config = dict(
    encoder_arch='vit',
    model='masked image model',
    dataset='photos of arthropod specimens (BIOSCAN-5M)',
    train_examples=48750,
    image_size=64,
    crop_scale_min=1,
    horizontal_flip=True,
    translate=0.06,
    color_jitter=0.2,
    method='mae',
    mask_ratio=0.6,
    loss='mse',
    encoder_norm='layernorm',
    encoder_norm_position='sandwich',
    encoder_activation='squared_relu',
    encoder_mlp_ratio=4,
    encoder_head_dim=16,
    encoder_fused_qkv=True,
    encoder_bias='none',
    encoder_qk_norm=True,
    encoder_layer_scale_init=1.0,
    encoder_parallel_block=False,
    encoder_inner_norm=False,
    encoder_patch_size=[8, 8],
    encoder_layers=8,
    encoder_width=192,
    encoder_positions='learned',
    decoder_width=192,
    norm_pix_loss=True,
    decoder_layers=4,
    init='torch_default',
    optimizer='soap',
    beta2=0.99,
    lr=0.0038,
    beta1=0.95,
    shampoo_beta=0.99,
    eps=1e-08,
    precondition_frequency=32,
    max_precond_dim=1024,
    one_sided=True,
    adamw_lr_other_params=0.00071,
    grad_clip=1.0,
    steps=9600,
    batch_size=128,
    epochs=25.2,
    lr_schedule='cosine',
    final_lr_fraction=0.05,
    warmup_steps=1920,
    weight_decay=0.04,
    adamw_weight_decay_other_params=0.01,
)
Rows from block 3 of the encoder, named by matrix and row number. Rows with one number belong to one neuron. Each number is 200 + 30 x the weight over its row's rms, rounded and kept within 0 to 999. All counts start at 0. After the name is the row's rms in percent of the matrix's.
# fc1: MLP up (encoder.blocks.3.mlp.fc1.weight, 768x192), inputs 96-191
# fc2: MLP down (encoder.blocks.3.mlp.fc2.weight, 192x768, transposed), outputs 96-191
fc1.221,117,153,216,186,199,184,219,266,213,173,172,205,197,250,160,215,248,178,188,175,198,205,179,209,230,198,152,182,185,240,239,135,236,225,203,166,182,235,207,199,213,201,182,168,215,190,192,216,211,227,192,167,262,241,187,186,200,197,144,160,163,202,166,208,172,174,203,232,209,222,162,242,213,195,161,213,196,202,225,229,186,194,224,192,187,179,242,203,197,178,195,183,194,247,162,217,222
fc2.221,121,250,192,195,191,209,192,209,228,222,187,181,117,234,219,196,223,172,162,222,216,185,224,240,211,249,238,224,160,181,221,141,138,171,182,174,197,190,186,240,194,221,214,243,187,200,214,186,190,188,187,206,178,207,242,189,198,198,221,194,213,129,200,221,215,191,179,174,177,197,197,183,228,159,196,164,192,232,203,162,158,126,208,223,187,241,137,198,193,159,191,134,210,259,234,269,244
fc1.222,104,196,225,205,191,218,242,142,125,228,184,241,217,179,171,246,204,207,201,217,241,207,199,223,143,228,157,215,181,168,195,186,184,259,238,200,191,177,175,256,200,171,201,184,183,173,166,218,215,217,225,226,157,176,262,194,193,233,182,170,197,176,195,112,205,228,264,208,265,204,195,218,200,164,189,149,126,173,197,171,192,194,221,192,157,172,155,217,205,188,198,152,233,225,185,223,142
fc2.222,102,220,232,216,199,164,174,182,162,195,224,209,226,155,199,158,228,188,195,226,140,152,204,239,165,223,174,233,218,222,194,212,170,194,194,220,199,206,200,199,158,172,162,165,159,223,192,175,202,210,200,201,187,144,200,198,155,247,253,180,235,192,249,212,199,216,198,207,222,206,215,206,233,216,235,171,230,209,192,189,231,151,203,244,173,238,247,202,179,210,211,203,222,180,263,183,246
fc1.223,118,252,170,119,147,213,219,230,209,184,161,208,151,230,176,229,179,167,216,228,187,177,198,247,219,187,217,226,196,201,211,238,201,188,225,241,203,172,220,220,196,205,194,192,186,164,179,156,184,229,247,178,252,196,219,273,177,179,220,229,199,255,229,221,180,193,156,218,156,237,214,236,235,187,211,184,174,173,152,213,157,214,246,239,216,161,185,239,143,182,173,203,206,177,176,208,254
fc2.223,116,243,216,249,264,192,192,169,163,197,221,162,216,194,204,192,173,191,142,199,239,207,190,190,250,224,204,251,241,220,193,179,236,221,206,170,184,212,218,195,159,173,224,156,186,221,185,249,164,158,150,210,175,161,222,161,191,212,211,201,180,174,187,220,173,162,286,201,245,206,225,219,188,181,122,194,252,218,181,184,242,159,170,194,218,220,224,154,183,224,242,156,202,216,233,208,252
fc1.224,101,172,240,242,180,159,137,174,220,247,294,204,170,177,176,208,215,187,171,190,167,208,197,201,228,209,242,191,249,207,221,195,212,178,220,189,148,198,179,188,188,164,224,150,231,172,203,214,216,199,207,183,228,235,176,172,214,143,213,196,235,200,209,211,239,191,184,219,143,173,145,205,225,221,246,207,230,230,194,220,218,149,252,124,186,168,178,167,178,219,236,184,221,191,248,198,236
fc2.224,096,207,194,161,194,182,181,170,204,188,182,194,231,210,231,177,213,198,139,205,193,257,211,219,246,245,225,223,223,248,186,146,181,209,160,202,209,221,265,168,201,174,181,243,162,203,224,209,132,177,213,227,205,207,170,208,236,216,226,228,222,236,159,216,151,217,243,196,263,180,254,246,185,169,159,192,242,191,181,198,153,185,197,200,197,239,119,164,208,166,199,193,233,211,248,169,241
fc1.225,106,136,206,202,180,217,221,163,203,292,207,212,169,220,167,194,248,150,210,231,182,271,189,201,170,211,245,198,201,181,250,199,213,210,183,231,167,154,209,189,192,189,228,154,228,214,244,218,208,121,180,201,193,200,189,155,232,192,224,198,194,181,239,153,164,217,210,204,244,208,190,186,195,181,218,204,229,181,199,187,186,240,190,182,170,195,200,208,200,253,121,238,234,206,241,199,161
fc2.225,100,197,218,214,159,193,217,179,143,132,214,158,245,216,206,182,191,188,177,152,172,189,221,273,225,199,206,208,187,182,183,195,159,194,238,170,199,244,125,215,205,213,160,229,165,224,134,208,195,244,161,186,191,191,239,206,194,214,204,182,245,169,196,173,266,177,187,278,264,225,188,162,214,179,189,146,168,185,160,156,183,207,218,192,193,187,213,209,225,195,183,201,163,209,227,194,190
fc1.226,113,214,256,248,233,194,207,147,198,268,218,207,202,222,179,238,220,230,222,137,258,249,181,180,164,199,192,198,214,191,259,194,158,233,173,193,269,223,217,202,174,180,167,188,154,224,224,210,221,271,201,225,213,202,169,165,250,194,217,211,254,112,224,162,166,173,191,199,177,173,166,221,215,158,231,153,200,204,217,168,218,197,202,147,174,223,252,173,142,154,238,180,198,203,206,184,199
fc2.226,121,216,187,175,193,242,205,196,162,211,216,166,148,176,213,183,223,163,128,231,225,186,270,197,272,180,233,170,190,210,187,235,190,244,190,187,226,200,247,189,183,227,188,186,191,186,203,234,186,139,177,232,171,180,235,137,178,207,196,220,197,192,166,226,217,196,171,219,212,195,245,180,223,222,175,191,223,189,205,196,200,210,226,217,189,153,179,193,154,252,168,196,167,203,231,257,186
fc1.227,102,216,224,189,181,203,160,208,231,195,133,190,232,156,247,190,142,197,215,239,188,264,191,181,168,192,226,199,205,263,188,167,171,143,231,206,163,130,225,197,200,171,169,204,206,161,149,249,211,214,188,171,214,156,187,199,186,157,219,231,223,184,212,247,207,239,201,133,213,200,217,176,200,226,163,205,197,199,239,159,175,217,222,206,183,248,243,217,222,150,227,175,183,167,233,189,212
fc2.227,119,173,190,177,196,169,176,171,188,214,171,248,184,173,174,201,210,174,166,213,199,173,192,258,219,203,199,190,190,198,227,182,201,252,212,199,241,215,191,183,264,221,134,193,177,222,254,113,216,196,191,220,253,247,209,217,247,192,196,152,185,185,190,220,171,171,246,146,180,204,194,188,231,160,219,206,183,186,175,175,192,191,246,164,218,179,132,201,202,233,198,199,154,193,283,173,165
fc1.228,104,176,203,218,225,230,142,238,205,223,271,213,234,204,207,198,178,217,181,185,213,263,234,185,200,188,215,153,190,226,190,224,167,181,206,243,243,190,234,250,189,207,186,183,209,204,218,149,196,211,158,143,199,169,163,210,223,186,196,217,216,170,214,263,208,182,198,186,198,205,193,159,228,186,189,209,210,243,215,213,232,199,223,232,189,256,205,212,147,230,212,187,227,195,134,217,127
fc2.228,101,186,195,188,155,260,248,199,201,213,187,217,237,252,204,232,195,204,200,205,192,217,189,177,217,225,207,236,236,258,234,203,146,175,212,184,220,162,246,200,224,175,262,148,204,172,162,173,185,190,260,215,198,159,114,196,199,166,202,154,223,170,206,206,186,187,167,290,204,230,224,164,204,195,194,227,196,180,155,218,161,197,193,190,238,213,146,221,223,148,186,224,196,210,205,208,188
fc1.229,099,209,212,163,201,192,232,217,230,190,206,179,222,254,182,259,213,212,178,174,211,212,209,190,204,184,198,172,167,166,235,221,228,196,180,206,200,216,209,174,214,219,173,221,198,142,214,208,194,181,183,213,179,160,210,234,202,220,205,249,198,195,204,224,176,220,224,209,198,206,144,191,177,197,165,229,194,221,185,201,230,217,174,240,140,172,233,216,160,188,156,230,245,157,219,199,190
fc2.229,106,213,189,220,214,228,168,155,178,204,176,240,245,129,193,179,195,232,190,172,148,226,143,228,218,241,206,229,227,204,175,171,194,273,253,215,127,220,198,176,204,211,238,166,146,192,251,165,175,188,222,212,192,202,159,135,196,160,205,154,215,185,235,211,191,165,241,201,226,189,206,211,255,128,175,187,192,215,153,175,186,192,188,179,219,200,218,196,226,189,213,129,151,178,184,204,244
fc1.230,094,257,181,187,179,212,187,244,191,252,217,197,283,251,197,211,186,161,209,174,202,190,245,162,196,245,183,213,248,157,201,214,200,260,167,212,206,222,185,243,202,192,183,185,221,114,187,168,207,232,149,192,191,149,247,199,185,244,206,194,159,197,196,159,225,174,220,161,139,155,207,198,239,175,196,234,169,143,182,223,183,176,191,229,185,184,174,248,177,181,230,227,202,226,184,186,260
fc2.230,096,190,247,225,170,182,215,160,215,175,225,197,225,216,157,170,177,189,149,207,196,181,191,228,225,188,185,207,194,273,152,188,254,228,226,180,173,206,218,216,213,270,245,219,149,212,252,214,145,188,235,212,146,191,142,222,240,192,213,183,199,176,193,218,220,203,220,194,201,235,240,218,153,213,203,166,221,195,193,181,179,150,173,162,199,250,233,196,164,238,203,197,213,161,186,218,199
fc1.231,103,234,259,240,267,184,217,218,186,210,206,213,204,227,110,204,243,181,220,194,179,211,129,186,230,204,223,109,240,264,220,185,142,210,152,201,183,162,185,175,268,193,165,189,230,178,239,210,192,245,182,201,193,190,198,192,200,173,149,206,213,139,241,219,189,188,220,207,186,203,179,243,203,174,221,164,167,232,211,217,257,203,254,202,200,246,179,234,161,172,184,145,185,210,221,210,231
fc2.231,099,137,173,243,198,198,178,204,229,208,155,219,190,196,179,174,125,192,215,171,183,202,234,246,167,191,190,191,179,199,249,235,263,175,217,212,198,213,207,213,206,187,184,160,181,220,217,211,96,226,247,182,246,219,219,186,217,139,174,207,217,243,213,248,181,179,225,221,222,242,236,201,196,197,155,212,223,209,239,201,280,224,221,181,238,171,186,178,211,191,191,229,174,184,185,147,150
fc1.232,103,182,217,192,178,199,238,208,200,217,158,167,308,222,171,171,195,181,217,216,164,184,200,142,237,229,190,166,132,243,201,245,210,229,180,213,182,253,251,166,251,243,160,210,174,235,209,202,187,168,210,190,203,149,221,202,242,171,159,163,189,216,206,166,198,236,245,224,162,251,137,207,223,218,217,227,219,201,198,273,221,191,168,231,225,226,192,201,196,181,205,189,230,139,142,175,206
fc2.232,113,183,189,228,208,185,217,203,238,209,181,223,170,227,221,184,220,169,134,230,236,201,200,181,230,169,194,180,205,181,223,177,207,200,137,197,193,180,223,232,161,206,223,177,200,219,204,212,134,216,254,185,165,201,205,191,183,199,185,197,195,113,134,198,184,210,188,224,216,187,262,195,136,207,193,192,247,157,170,151,159,211,152,183,206,217,204,226,150,210,209,181,208,211,188,170,164
fc1.233,102,240,210,222,159,223,194,212,174,188,184,196,249,204,194,165,205,191,175,162,198,170,203,188,248,208,185,181,253,217,194,176,175,214,222,190,201,186,176,228,177,220,218,209,251,259,220,174,161,153,201,194,201,236,212,215,240,219,191,185,214,123,222,188,203,162,171,217,205,239,252,172,170,232,245,156,224,226,178,218,221,250,250,182,221,196,184,171,213,237,216,218,222,203,164,180,213
fc2.233,098,212,220,193,223,214,218,181,194,192,227,181,197,177,184,118,183,217,159,249,243,136,189,230,169,226,170,185,188,210,165,233,216,184,243,261,217,176,239,180,211,191,192,218,153,129,175,217,180,256,213,185,238,227,176,228,202,201,161,216,161,190,213,215,210,233,237,209,222,200,166,169,278,149,218,233,244,257,212,193,182,211,198,194,172,218,166,228,167,242,169,177,232,194,230,192,164
fc1.234,099,204,199,226,250,171,153,228,190,171,192,254,223,159,224,191,173,233,214,165,178,211,213,203,237,165,182,171,153,199,269,221,228,191,249,196,209,205,152,271,242,168,173,188,193,189,252,172,166,219,213,173,227,223,198,223,185,250,184,203,174,192,97,205,173,191,201,182,174,195,216,192,183,126,210,210,223,197,172,234,185,182,187,145,215,243,182,201,154,193,200,150,207,240,223,273,230
fc2.234,093,256,152,172,231,177,151,207,194,248,213,189,203,227,178,243,218,192,243,233,216,188,168,200,149,188,223,228,185,242,170,206,231,192,225,163,206,208,188,202,188,239,170,170,168,181,199,213,212,202,203,214,230,225,224,231,213,185,157,219,204,234,158,214,198,207,164,231,149,247,256,186,201,286,222,185,189,196,194,221,211,240,232,196,230,217,239,155,226,184,243,201,204,202,176,217,194
fc1.235,118,138,138,227,163,205,196,185,173,203,141,231,215,184,175,181,166,154,236,243,225,233,190,211,240,203,184,225,185,153,207,181,199,219,225,186,187,181,219,171,192,227,228,168,157,173,138,202,216,250,197,163,172,199,189,171,208,216,174,202,176,208,241,140,183,214,214,195,231,252,213,253,199,186,177,187,212,209,187,189,246,216,228,189,218,230,175,283,266,181,189,221,182,162,210,197,169
fc2.235,102,146,162,240,202,232,194,180,206,209,185,213,235,158,152,183,133,161,231,156,219,185,183,229,178,255,227,152,223,228,174,189,201,168,171,239,213,284,203,228,220,175,183,217,231,273,213,230,163,165,234,208,259,161,222,190,159,184,185,248,223,179,192,190,159,183,215,186,160,216,236,197,169,232,151,155,162,197,217,182,251,196,253,225,214,192,147,212,200,197,185,193,203,223,195,253,229
fc1.236,095,228,221,170,190,162,192,196,172,196,182,170,218,210,223,197,222,227,218,168,190,167,221,223,198,158,191,244,171,220,214,218,212,196,211,252,186,212,211,197,202,195,211,203,206,211,174,171,216,183,167,233,204,200,200,223,178,232,168,218,237,186,122,151,227,193,208,148,171,189,292,163,158,178,215,201,224,200,177,136,145,289,242,197,179,243,189,186,164,192,282,200,215,258,202,217,207
fc2.236,099,210,249,245,265,206,185,178,183,214,250,188,201,215,153,150,221,218,228,221,230,171,200,225,274,220,238,144,190,197,199,195,176,262,219,178,244,173,240,202,178,190,194,200,193,194,207,207,191,149,197,207,130,168,181,142,191,180,175,183,215,187,196,226,178,160,215,217,214,162,256,188,162,184,234,206,222,177,197,192,271,227,219,165,226,193,183,187,147,230,206,155,179,224,234,234,210
fc1.237,112,277,245,144,182,200,230,213,204,195,159,190,186,203,222,232,162,183,187,212,244,146,159,224,222,220,136,226,174,171,227,198,213,186,187,248,221,226,242,173,221,138,173,224,211,193,149,216,211,178,212,192,247,189,246,169,204,241,189,225,208,210,146,205,204,209,223,246,211,231,159,189,201,211,192,184,185,223,180,195,214,207,223,224,250,209,171,197,236,194,212,204,153,160,185,197,223
fc2.237,105,206,165,188,217,213,166,165,175,235,212,129,179,200,268,183,202,180,184,196,187,213,217,209,242,168,212,217,235,182,179,182,250,205,186,121,221,188,225,209,203,192,237,169,252,187,186,211,146,168,165,253,213,185,217,176,221,211,203,200,236,190,145,217,181,159,188,186,182,212,194,150,209,187,181,211,210,221,186,201,241,158,166,201,241,230,202,190,174,186,272,168,232,215,249,171,243
fc1.238,108,209,213,190,231,269,228,153,259,173,262,154,232,200,206,241,191,258,184,209,220,233,181,224,159,204,234,117,183,183,232,225,233,156,210,261,167,209,205,234,163,192,191,216,178,268,248,194,191,177,213,180,203,189,191,177,205,211,248,227,200,181,187,242,197,261,212,132,203,231,186,196,179,203,205,190,184,180,199,172,225,182,181,210,199,186,202,171,148,164,217,208,245,215,181,174,214
fc2.238,095,180,178,174,207,232,236,232,197,228,190,231,204,195,136,180,179,204,154,212,200,220,216,194,236,172,200,157,189,238,208,195,184,193,207,160,253,199,196,249,209,190,246,195,197,213,133,182,232,244,193,220,200,160,210,223,175,148,148,160,202,188,203,194,211,220,201,239,218,227,167,214,194,239,227,164,275,212,197,161,189,157,250,228,271,206,153,242,198,182,176,202,183,199,179,210,209
fc1.239,107,173,236,216,232,252,193,187,188,241,154,187,182,191,236,187,228,232,201,198,222,262,231,148,185,215,201,199,222,217,216,200,208,174,169,225,226,190,220,209,140,213,181,166,168,218,243,122,216,212,226,189,152,252,216,151,184,209,194,216,131,245,171,239,149,195,161,175,227,180,240,231,195,180,201,197,192,147,178,134,198,176,155,261,215,207,218,200,209,149,201,159,178,212,235,247,174
fc2.239,118,210,177,200,193,190,158,209,214,166,199,206,215,194,189,224,125,189,216,183,212,191,176,241,195,218,235,186,198,267,232,177,160,225,218,209,173,199,169,170,193,192,255,230,268,206,249,187,174,176,197,177,182,222,205,231,225,141,189,125,222,203,173,188,195,218,259,234,200,227,198,235,229,224,202,193,182,207,152,198,139,181,227,170,176,240,180,185,209,189,239,242,272,230,207,210,240
fc1.240,085,207,181,215,236,215,155,177,256,230,226,142,167,169,136,224,163,207,219,193,220,190,178,217,173,177,174,180,221,253,178,202,162,173,206,241,214,235,231,209,209,230,240,231,168,232,163,214,160,194,244,219,188,131,267,188,109,154,228,212,186,165,202,203,159,201,312,226,187,183,237,187,225,248,204,225,191,229,222,173,208,212,172,154,243,219,177,207,180,195,152,212,182,205,148,257,205
fc2.240,079,207,262,215,204,188,233,157,204,166,195,220,179,186,194,146,226,173,188,212,203,239,181,199,208,183,250,198,192,203,161,251,170,198,222,229,200,211,235,209,208,198,183,161,166,188,201,149,190,199,255,182,200,179,237,187,216,204,205,192,208,210,196,264,213,267,222,139,230,216,211,186,159,168,105,178,169,183,147,183,185,240,195,218,197,189,193,225,163,194,104,208,215,214,217,225,234
fc1.241,098,214,218,223,164,183,211,155,190,171,204,163,179,201,195,192,191,227,188,255,223,243,261,179,201,184,175,234,176,182,126,210,185,235,227,198,240,193,241,250,159,206,209,164,174,209,216,207,255,174,179,223,211,95,199,183,167,151,226,198,224,184,181,157,274,204,206,165,183,214,225,214,217,171,173,186,166,134,184,251,231,217,226,219,162,212,146,178,213,179,195,178,139,211,198,248,248
fc2.241,106,218,189,173,225,148,185,261,180,161,211,192,252,176,144,174,226,180,211,234,193,222,184,278,164,243,256,215,193,223,191,201,224,227,226,217,194,199,165,178,248,195,267,205,186,169,212,239,190,225,284,229,178,165,197,179,203,170,202,178,224,175,201,190,217,166,224,204,199,149,242,217,195,222,213,169,259,227,221,141,221,181,155,217,166,188,195,208,168,200,196,237,259,189,213,227,216
fc1.242,100,212,201,224,264,190,190,197,221,220,255,221,231,251,188,201,173,249,236,151,234,201,227,231,189,217,198,214,205,194,261,252,257,156,166,222,204,188,203,201,197,123,156,206,171,193,196,161,130,216,211,259,203,183,259,222,258,199,238,224,263,202,161,238,179,198,234,228,223,192,181,194,174,213,220,193,188,172,181,144,191,176,200,164,220,232,223,213,228,240,217,191,204,213,143,179,201
fc2.242,092,196,179,193,149,226,196,161,173,196,202,169,202,169,196,220,229,225,241,268,238,152,215,217,190,182,184,186,185,196,173,180,162,202,173,198,224,169,188,238,124,227,207,225,210,166,242,267,237,184,275,184,162,175,217,173,226,215,182,161,201,244,164,208,268,212,190,222,202,157,280,217,207,189,200,169,171,238,182,181,255,258,257,163,223,183,178,167,185,161,226,179,152,182,147,226,237
fc1.243,115,267,196,186,208,188,201,215,270,188,161,207,244,214,232,225,186,191,193,184,188,125,196,170,207,181,185,207,140,235,197,209,226,194,185,196,258,200,146,189,248,253,199,164,257,219,225,197,239,173,223,244,194,131,245,154,203,236,248,189,206,197,173,177,193,186,182,227,177,216,163,163,192,147,197,227,172,171,240,182,182,215,217,185,236,193,243,206,195,214,255,188,198,167,155,203,201
fc2.243,116,191,240,224,232,179,168,244,189,222,162,144,199,209,226,176,178,177,192,193,220,237,190,211,231,152,179,171,178,175,233,170,224,203,184,220,205,235,174,203,176,171,184,134,211,188,241,252,196,207,194,257,209,210,205,187,171,226,221,162,234,213,170,229,239,181,237,210,195,189,206,180,179,223,178,231,241,257,176,204,221,168,211,172,241,227,222,149,251,200,206,162,237,240,182,213,200
fc1.244,101,214,157,167,233,176,233,189,137,217,224,230,183,197,262,247,188,237,216,209,205,242,237,212,184,230,234,231,167,204,222,219,212,213,158,211,169,189,255,221,135,218,196,232,226,167,191,187,192,200,115,188,229,161,229,180,249,180,223,165,177,165,182,243,180,207,267,206,221,207,203,180,240,212,217,174,172,231,163,191,198,156,204,175,232,177,221,173,163,146,193,206,162,189,192,162,223
fc2.244,106,273,202,252,214,231,196,204,183,255,169,236,223,171,108,183,213,171,184,148,200,193,189,142,230,144,212,227,210,177,196,199,227,269,224,179,201,213,217,201,200,198,191,173,232,192,164,219,209,226,236,193,164,240,220,196,170,167,180,211,154,221,186,173,211,207,208,185,204,210,230,185,204,194,183,201,116,190,204,187,169,184,201,212,143,177,179,189,170,236,167,185,200,192,180,237,175
fc1.245,072,198,229,241,225,179,210,222,202,151,151,207,201,214,198,169,201,166,216,250,172,208,224,144,177,224,216,212,157,231,217,179,258,189,194,214,210,221,148,201,210,202,219,218,183,203,176,232,225,207,197,204,188,251,204,178,193,241,139,255,195,207,194,193,193,203,244,203,170,135,181,208,167,145,173,225,149,236,155,239,179,236,205,218,239,193,197,217,224,207,221,205,147,186,176,188,236
fc2.245,075,244,201,213,168,237,247,172,235,222,164,203,215,210,156,179,216,185,230,173,226,188,200,228,208,135,244,173,243,243,173,217,141,231,223,152,221,200,154,231,195,233,151,239,211,171,169,230,195,191,179,193,257,179,185,244,189,171,269,160,203,224,192,195,231,193,209,200,215,192,194,245,200,220,175,210,148,196,209,228,153,203,179,186,196,221,197,236,215,167,212,195,223,240,279,126,243
fc1.246,103,197,176,230,222,185,201,231,222,145,236,172,217,236,186,203,222,130,233,132,163,202,182,188,208,146,202,222,229,229,235,181,218,235,205,260,198,166,235,182,132,294,222,234,179,162,167,223,135,238,187,183,126,248,214,186,215,188,223,225,175,236,213,203,197,207,213,210,191,224,244,173,150,219,187,228,180,190,230,225,183,224,203,228,152,217,160,202,219,205,195,195,192,227,169,194,230
fc2.246,105,208,226,239,228,197,220,141,160,221,193,223,204,187,172,200,180,238,228,211,225,184,174,216,212,165,250,229,190,152,200,201,210,253,229,211,200,218,221,208,206,178,189,188,176,210,269,157,173,192,221,243,173,193,217,186,205,204,209,195,199,224,234,258,172,174,218,136,184,155,207,199,248,174,187,127,177,156,130,193,164,211,178,155,226,223,195,204,210,210,239,219,226,204,220,280,180
fc1.247,125,229,210,181,241,226,236,176,203,204,204,270,199,182,200,236,208,240,223,228,222,170,182,184,237,150,161,219,215,145,173,209,230,224,161,180,219,183,148,184,229,220,164,172,161,207,241,189,190,180,229,133,258,279,220,181,229,220,221,150,181,206,177,213,215,201,230,230,221,257,166,199,269,214,165,143,185,185,185,199,223,262,169,217,222,203,184,206,228,152,197,231,183,209,162,159,217
fc2.247,116,261,215,194,216,230,162,196,218,165,263,220,244,135,253,184,167,170,220,179,209,213,189,205,191,207,178,220,173,201,162,186,203,219,207,210,232,170,237,216,193,171,150,219,196,159,228,187,202,234,211,260,162,161,188,263,182,244,172,266,199,174,181,243,209,232,202,200,219,223,243,130,180,219,234,141,213,230,204,244,191,161,195,218,177,254,180,227,218,210,213,160,222,207,226,206,230
fc1.248,085,182,188,227,183,197,210,255,194,120,263,160,229,202,198,198,242,158,214,182,207,184,185,186,240,211,181,204,244,147,158,206,274,203,217,115,219,212,193,164,143,194,203,179,185,182,201,192,226,190,230,235,262,211,183,191,187,257,258,214,222,172,170,184,224,176,172,218,201,214,205,224,163,181,222,185,195,289,211,166,189,169,186,159,218,125,222,206,165,182,157,193,199,206,202,201,191
fc2.248,097,206,198,174,196,205,214,149,200,235,172,244,201,178,191,201,174,223,205,223,197,198,207,179,291,195,221,223,225,216,221,260,183,287,160,179,231,238,199,169,225,278,193,196,177,211,200,156,208,211,231,213,185,161,221,193,210,191,199,201,197,183,202,198,185,163,231,200,159,143,186,185,190,209,135,238,161,172,183,177,204,191,168,191,240,243,180,199,200,231,221,189,208,274,195,190,190
fc1.249,097,194,162,138,149,195,218,218,232,189,189,231,198,189,204,227,195,182,187,232,221,149,162,197,197,206,156,234,137,231,226,226,202,153,180,221,214,213,237,224,197,203,155,206,196,155,200,194,207,249,234,229,182,196,247,223,185,177,214,220,237,258,165,204,172,235,167,244,208,183,172,186,258,212,212,202,151,178,217,226,179,155,262,181,209,148,192,237,188,197,159,161,194,210,206,273,156
fc2.249,096,213,216,237,212,201,180,193,214,205,224,207,154,190,228,142,171,194,143,205,160,205,215,213,264,222,194,241,207,167,207,148,234,284,187,230,191,181,192,210,219,144,249,210,207,245,228,241,155,160,151,261,264,181,181,164,196,214,228,185,191,221,200,219,199,140,192,193,212,210,241,199,219,167,158,219,237,196,182,199,190,172,164,230,183,251,170,109,234,200,215,185,180,221,219,192,256
fc1.250,070,265,258,224,245,174,173,206,205,217,233,151,159,156,171,215,180,180,243,251,215,230,182,225,214,158,162,198,225,222,160,193,167,172,156,178,193,138,250,206,189,213,248,200,180,192,205,198,178,191,211,176,211,147,173,203,171,152,212,256,208,129,186,197,180,158,237,226,157,207,237,207,226,193,258,247,205,229,198,181,222,206,202,168,184,193,200,231,201,200,180,182,217,176,191,211,210
fc2.250,090,151,211,227,223,183,203,156,189,179,168,206,227,180,199,165,201,190,159,226,171,196,186,220,212,239,247,241,175,241,184,187,194,236,253,260,167,229,222,175,214,195,163,182,164,187,197,161,198,190,221,237,183,185,220,165,230,217,220,180,214,211,169,230,181,175,222,227,218,203,224,208,182,143,151,158,210,182,169,137,190,189,187,225,178,177,151,240,138,210,181,161,212,187,241,261,245
fc1.251,105,158,177,190,237,215,277,208,176,201,207,171,227,268,178,183,239,199,171,211,181,189,235,167,201,167,146,208,205,178,211,188,224,168,179,281,218,207,180,196,166,189,178,163,159,157,221,240,204,173,226,185,157,185,216,184,268,241,201,207,214,189,233,164,186,196,221,236,222,156,199,244,163,186,200,206,185,205,180,154,172,221,190,247,199,120,267,216,176,204,172,250,228,177,225,247,240
fc2.251,111,259,212,237,198,237,206,197,218,190,213,197,271,167,209,164,157,213,191,151,189,202,160,255,217,204,225,242,173,229,185,198,153,201,266,172,143,232,171,183,217,231,198,225,176,130,241,174,197,240,216,197,201,236,184,195,222,196,189,191,176,207,244,188,200,173,236,237,216,217,214,210,215,187,154,194,166,168,204,230,168,198,195,164,199,214,198,186,219,233,225,191,157,160,173,202,210
fc1.252,110,178,258,258,201,195,169,135,185,208,196,212,219,176,181,191,184,250,148,237,153,179,196,199,233,247,205,208,222,193,206,176,170,167,214,239,199,235,199,198,233,192,147,192,254,201,226,193,194,243,173,229,208,219,180,285,220,210,159,226,189,213,174,197,214,196,199,208,204,175,215,195,225,219,174,215,237,166,217,217,172,167,214,174,223,202,205,171,237,215,208,135,188,211,242,180,151
fc2.252,124,184,201,224,184,174,224,180,255,208,188,207,218,170,243,171,235,224,170,237,201,191,160,183,139,187,184,186,212,228,204,208,173,207,170,182,171,219,232,176,223,229,169,143,155,218,194,213,206,187,196,186,174,186,186,215,154,244,259,242,190,205,230,243,201,184,177,269,134,226,221,160,205,220,208,234,185,209,174,236,204,249,231,201,177,213,175,181,189,171,221,230,192,174,207,158,210
fc1.253,101,231,215,187,172,286,224,212,151,182,171,226,181,173,213,224,203,183,223,155,197,241,160,229,169,196,183,192,202,233,243,226,192,184,162,203,224,205,195,230,177,234,223,227,173,172,192,181,195,181,219,237,206,213,192,164,182,179,190,204,234,131,165,184,199,153,196,172,189,214,155,175,229,194,247,179,216,222,228,228,158,239,238,201,194,233,181,160,187,221,236,220,242,201,195,169,185
fc2.253,099,184,234,185,158,197,226,132,158,216,198,200,211,183,211,145,188,156,151,217,232,206,191,187,210,219,165,212,205,201,196,221,163,208,225,224,183,274,217,211,189,234,166,192,132,199,211,193,208,153,196,199,190,194,164,166,218,205,231,169,189,245,172,228,221,221,222,191,158,199,223,206,206,231,177,179,243,175,164,236,142,230,238,221,179,198,180,235,218,227,128,147,169,196,207,230,166
fc1.254,097,241,205,182,184,211,205,209,213,172,232,234,186,203,247,269,246,176,223,192,164,179,177,167,173,173,179,222,193,215,212,158,202,207,221,190,171,202,219,190,252,172,201,144,174,207,186,175,171,197,206,206,156,119,184,219,215,178,185,225,193,262,183,202,159,211,186,277,221,196,155,255,190,187,227,186,158,170,183,236,175,193,226,215,244,149,172,156,236,201,158,217,162,183,159,193,248
fc2.254,100,200,195,232,226,226,156,171,158,195,196,255,240,223,220,190,200,183,145,218,184,202,170,205,241,238,195,195,200,196,208,178,183,224,215,202,161,200,224,198,183,171,220,195,198,205,213,169,200,187,208,191,168,215,190,179,177,162,203,218,214,173,217,222,161,223,202,189,216,177,240,200,226,163,140,184,219,182,188,205,205,188,156,181,219,204,223,213,176,219,218,139,208,177,230,206,219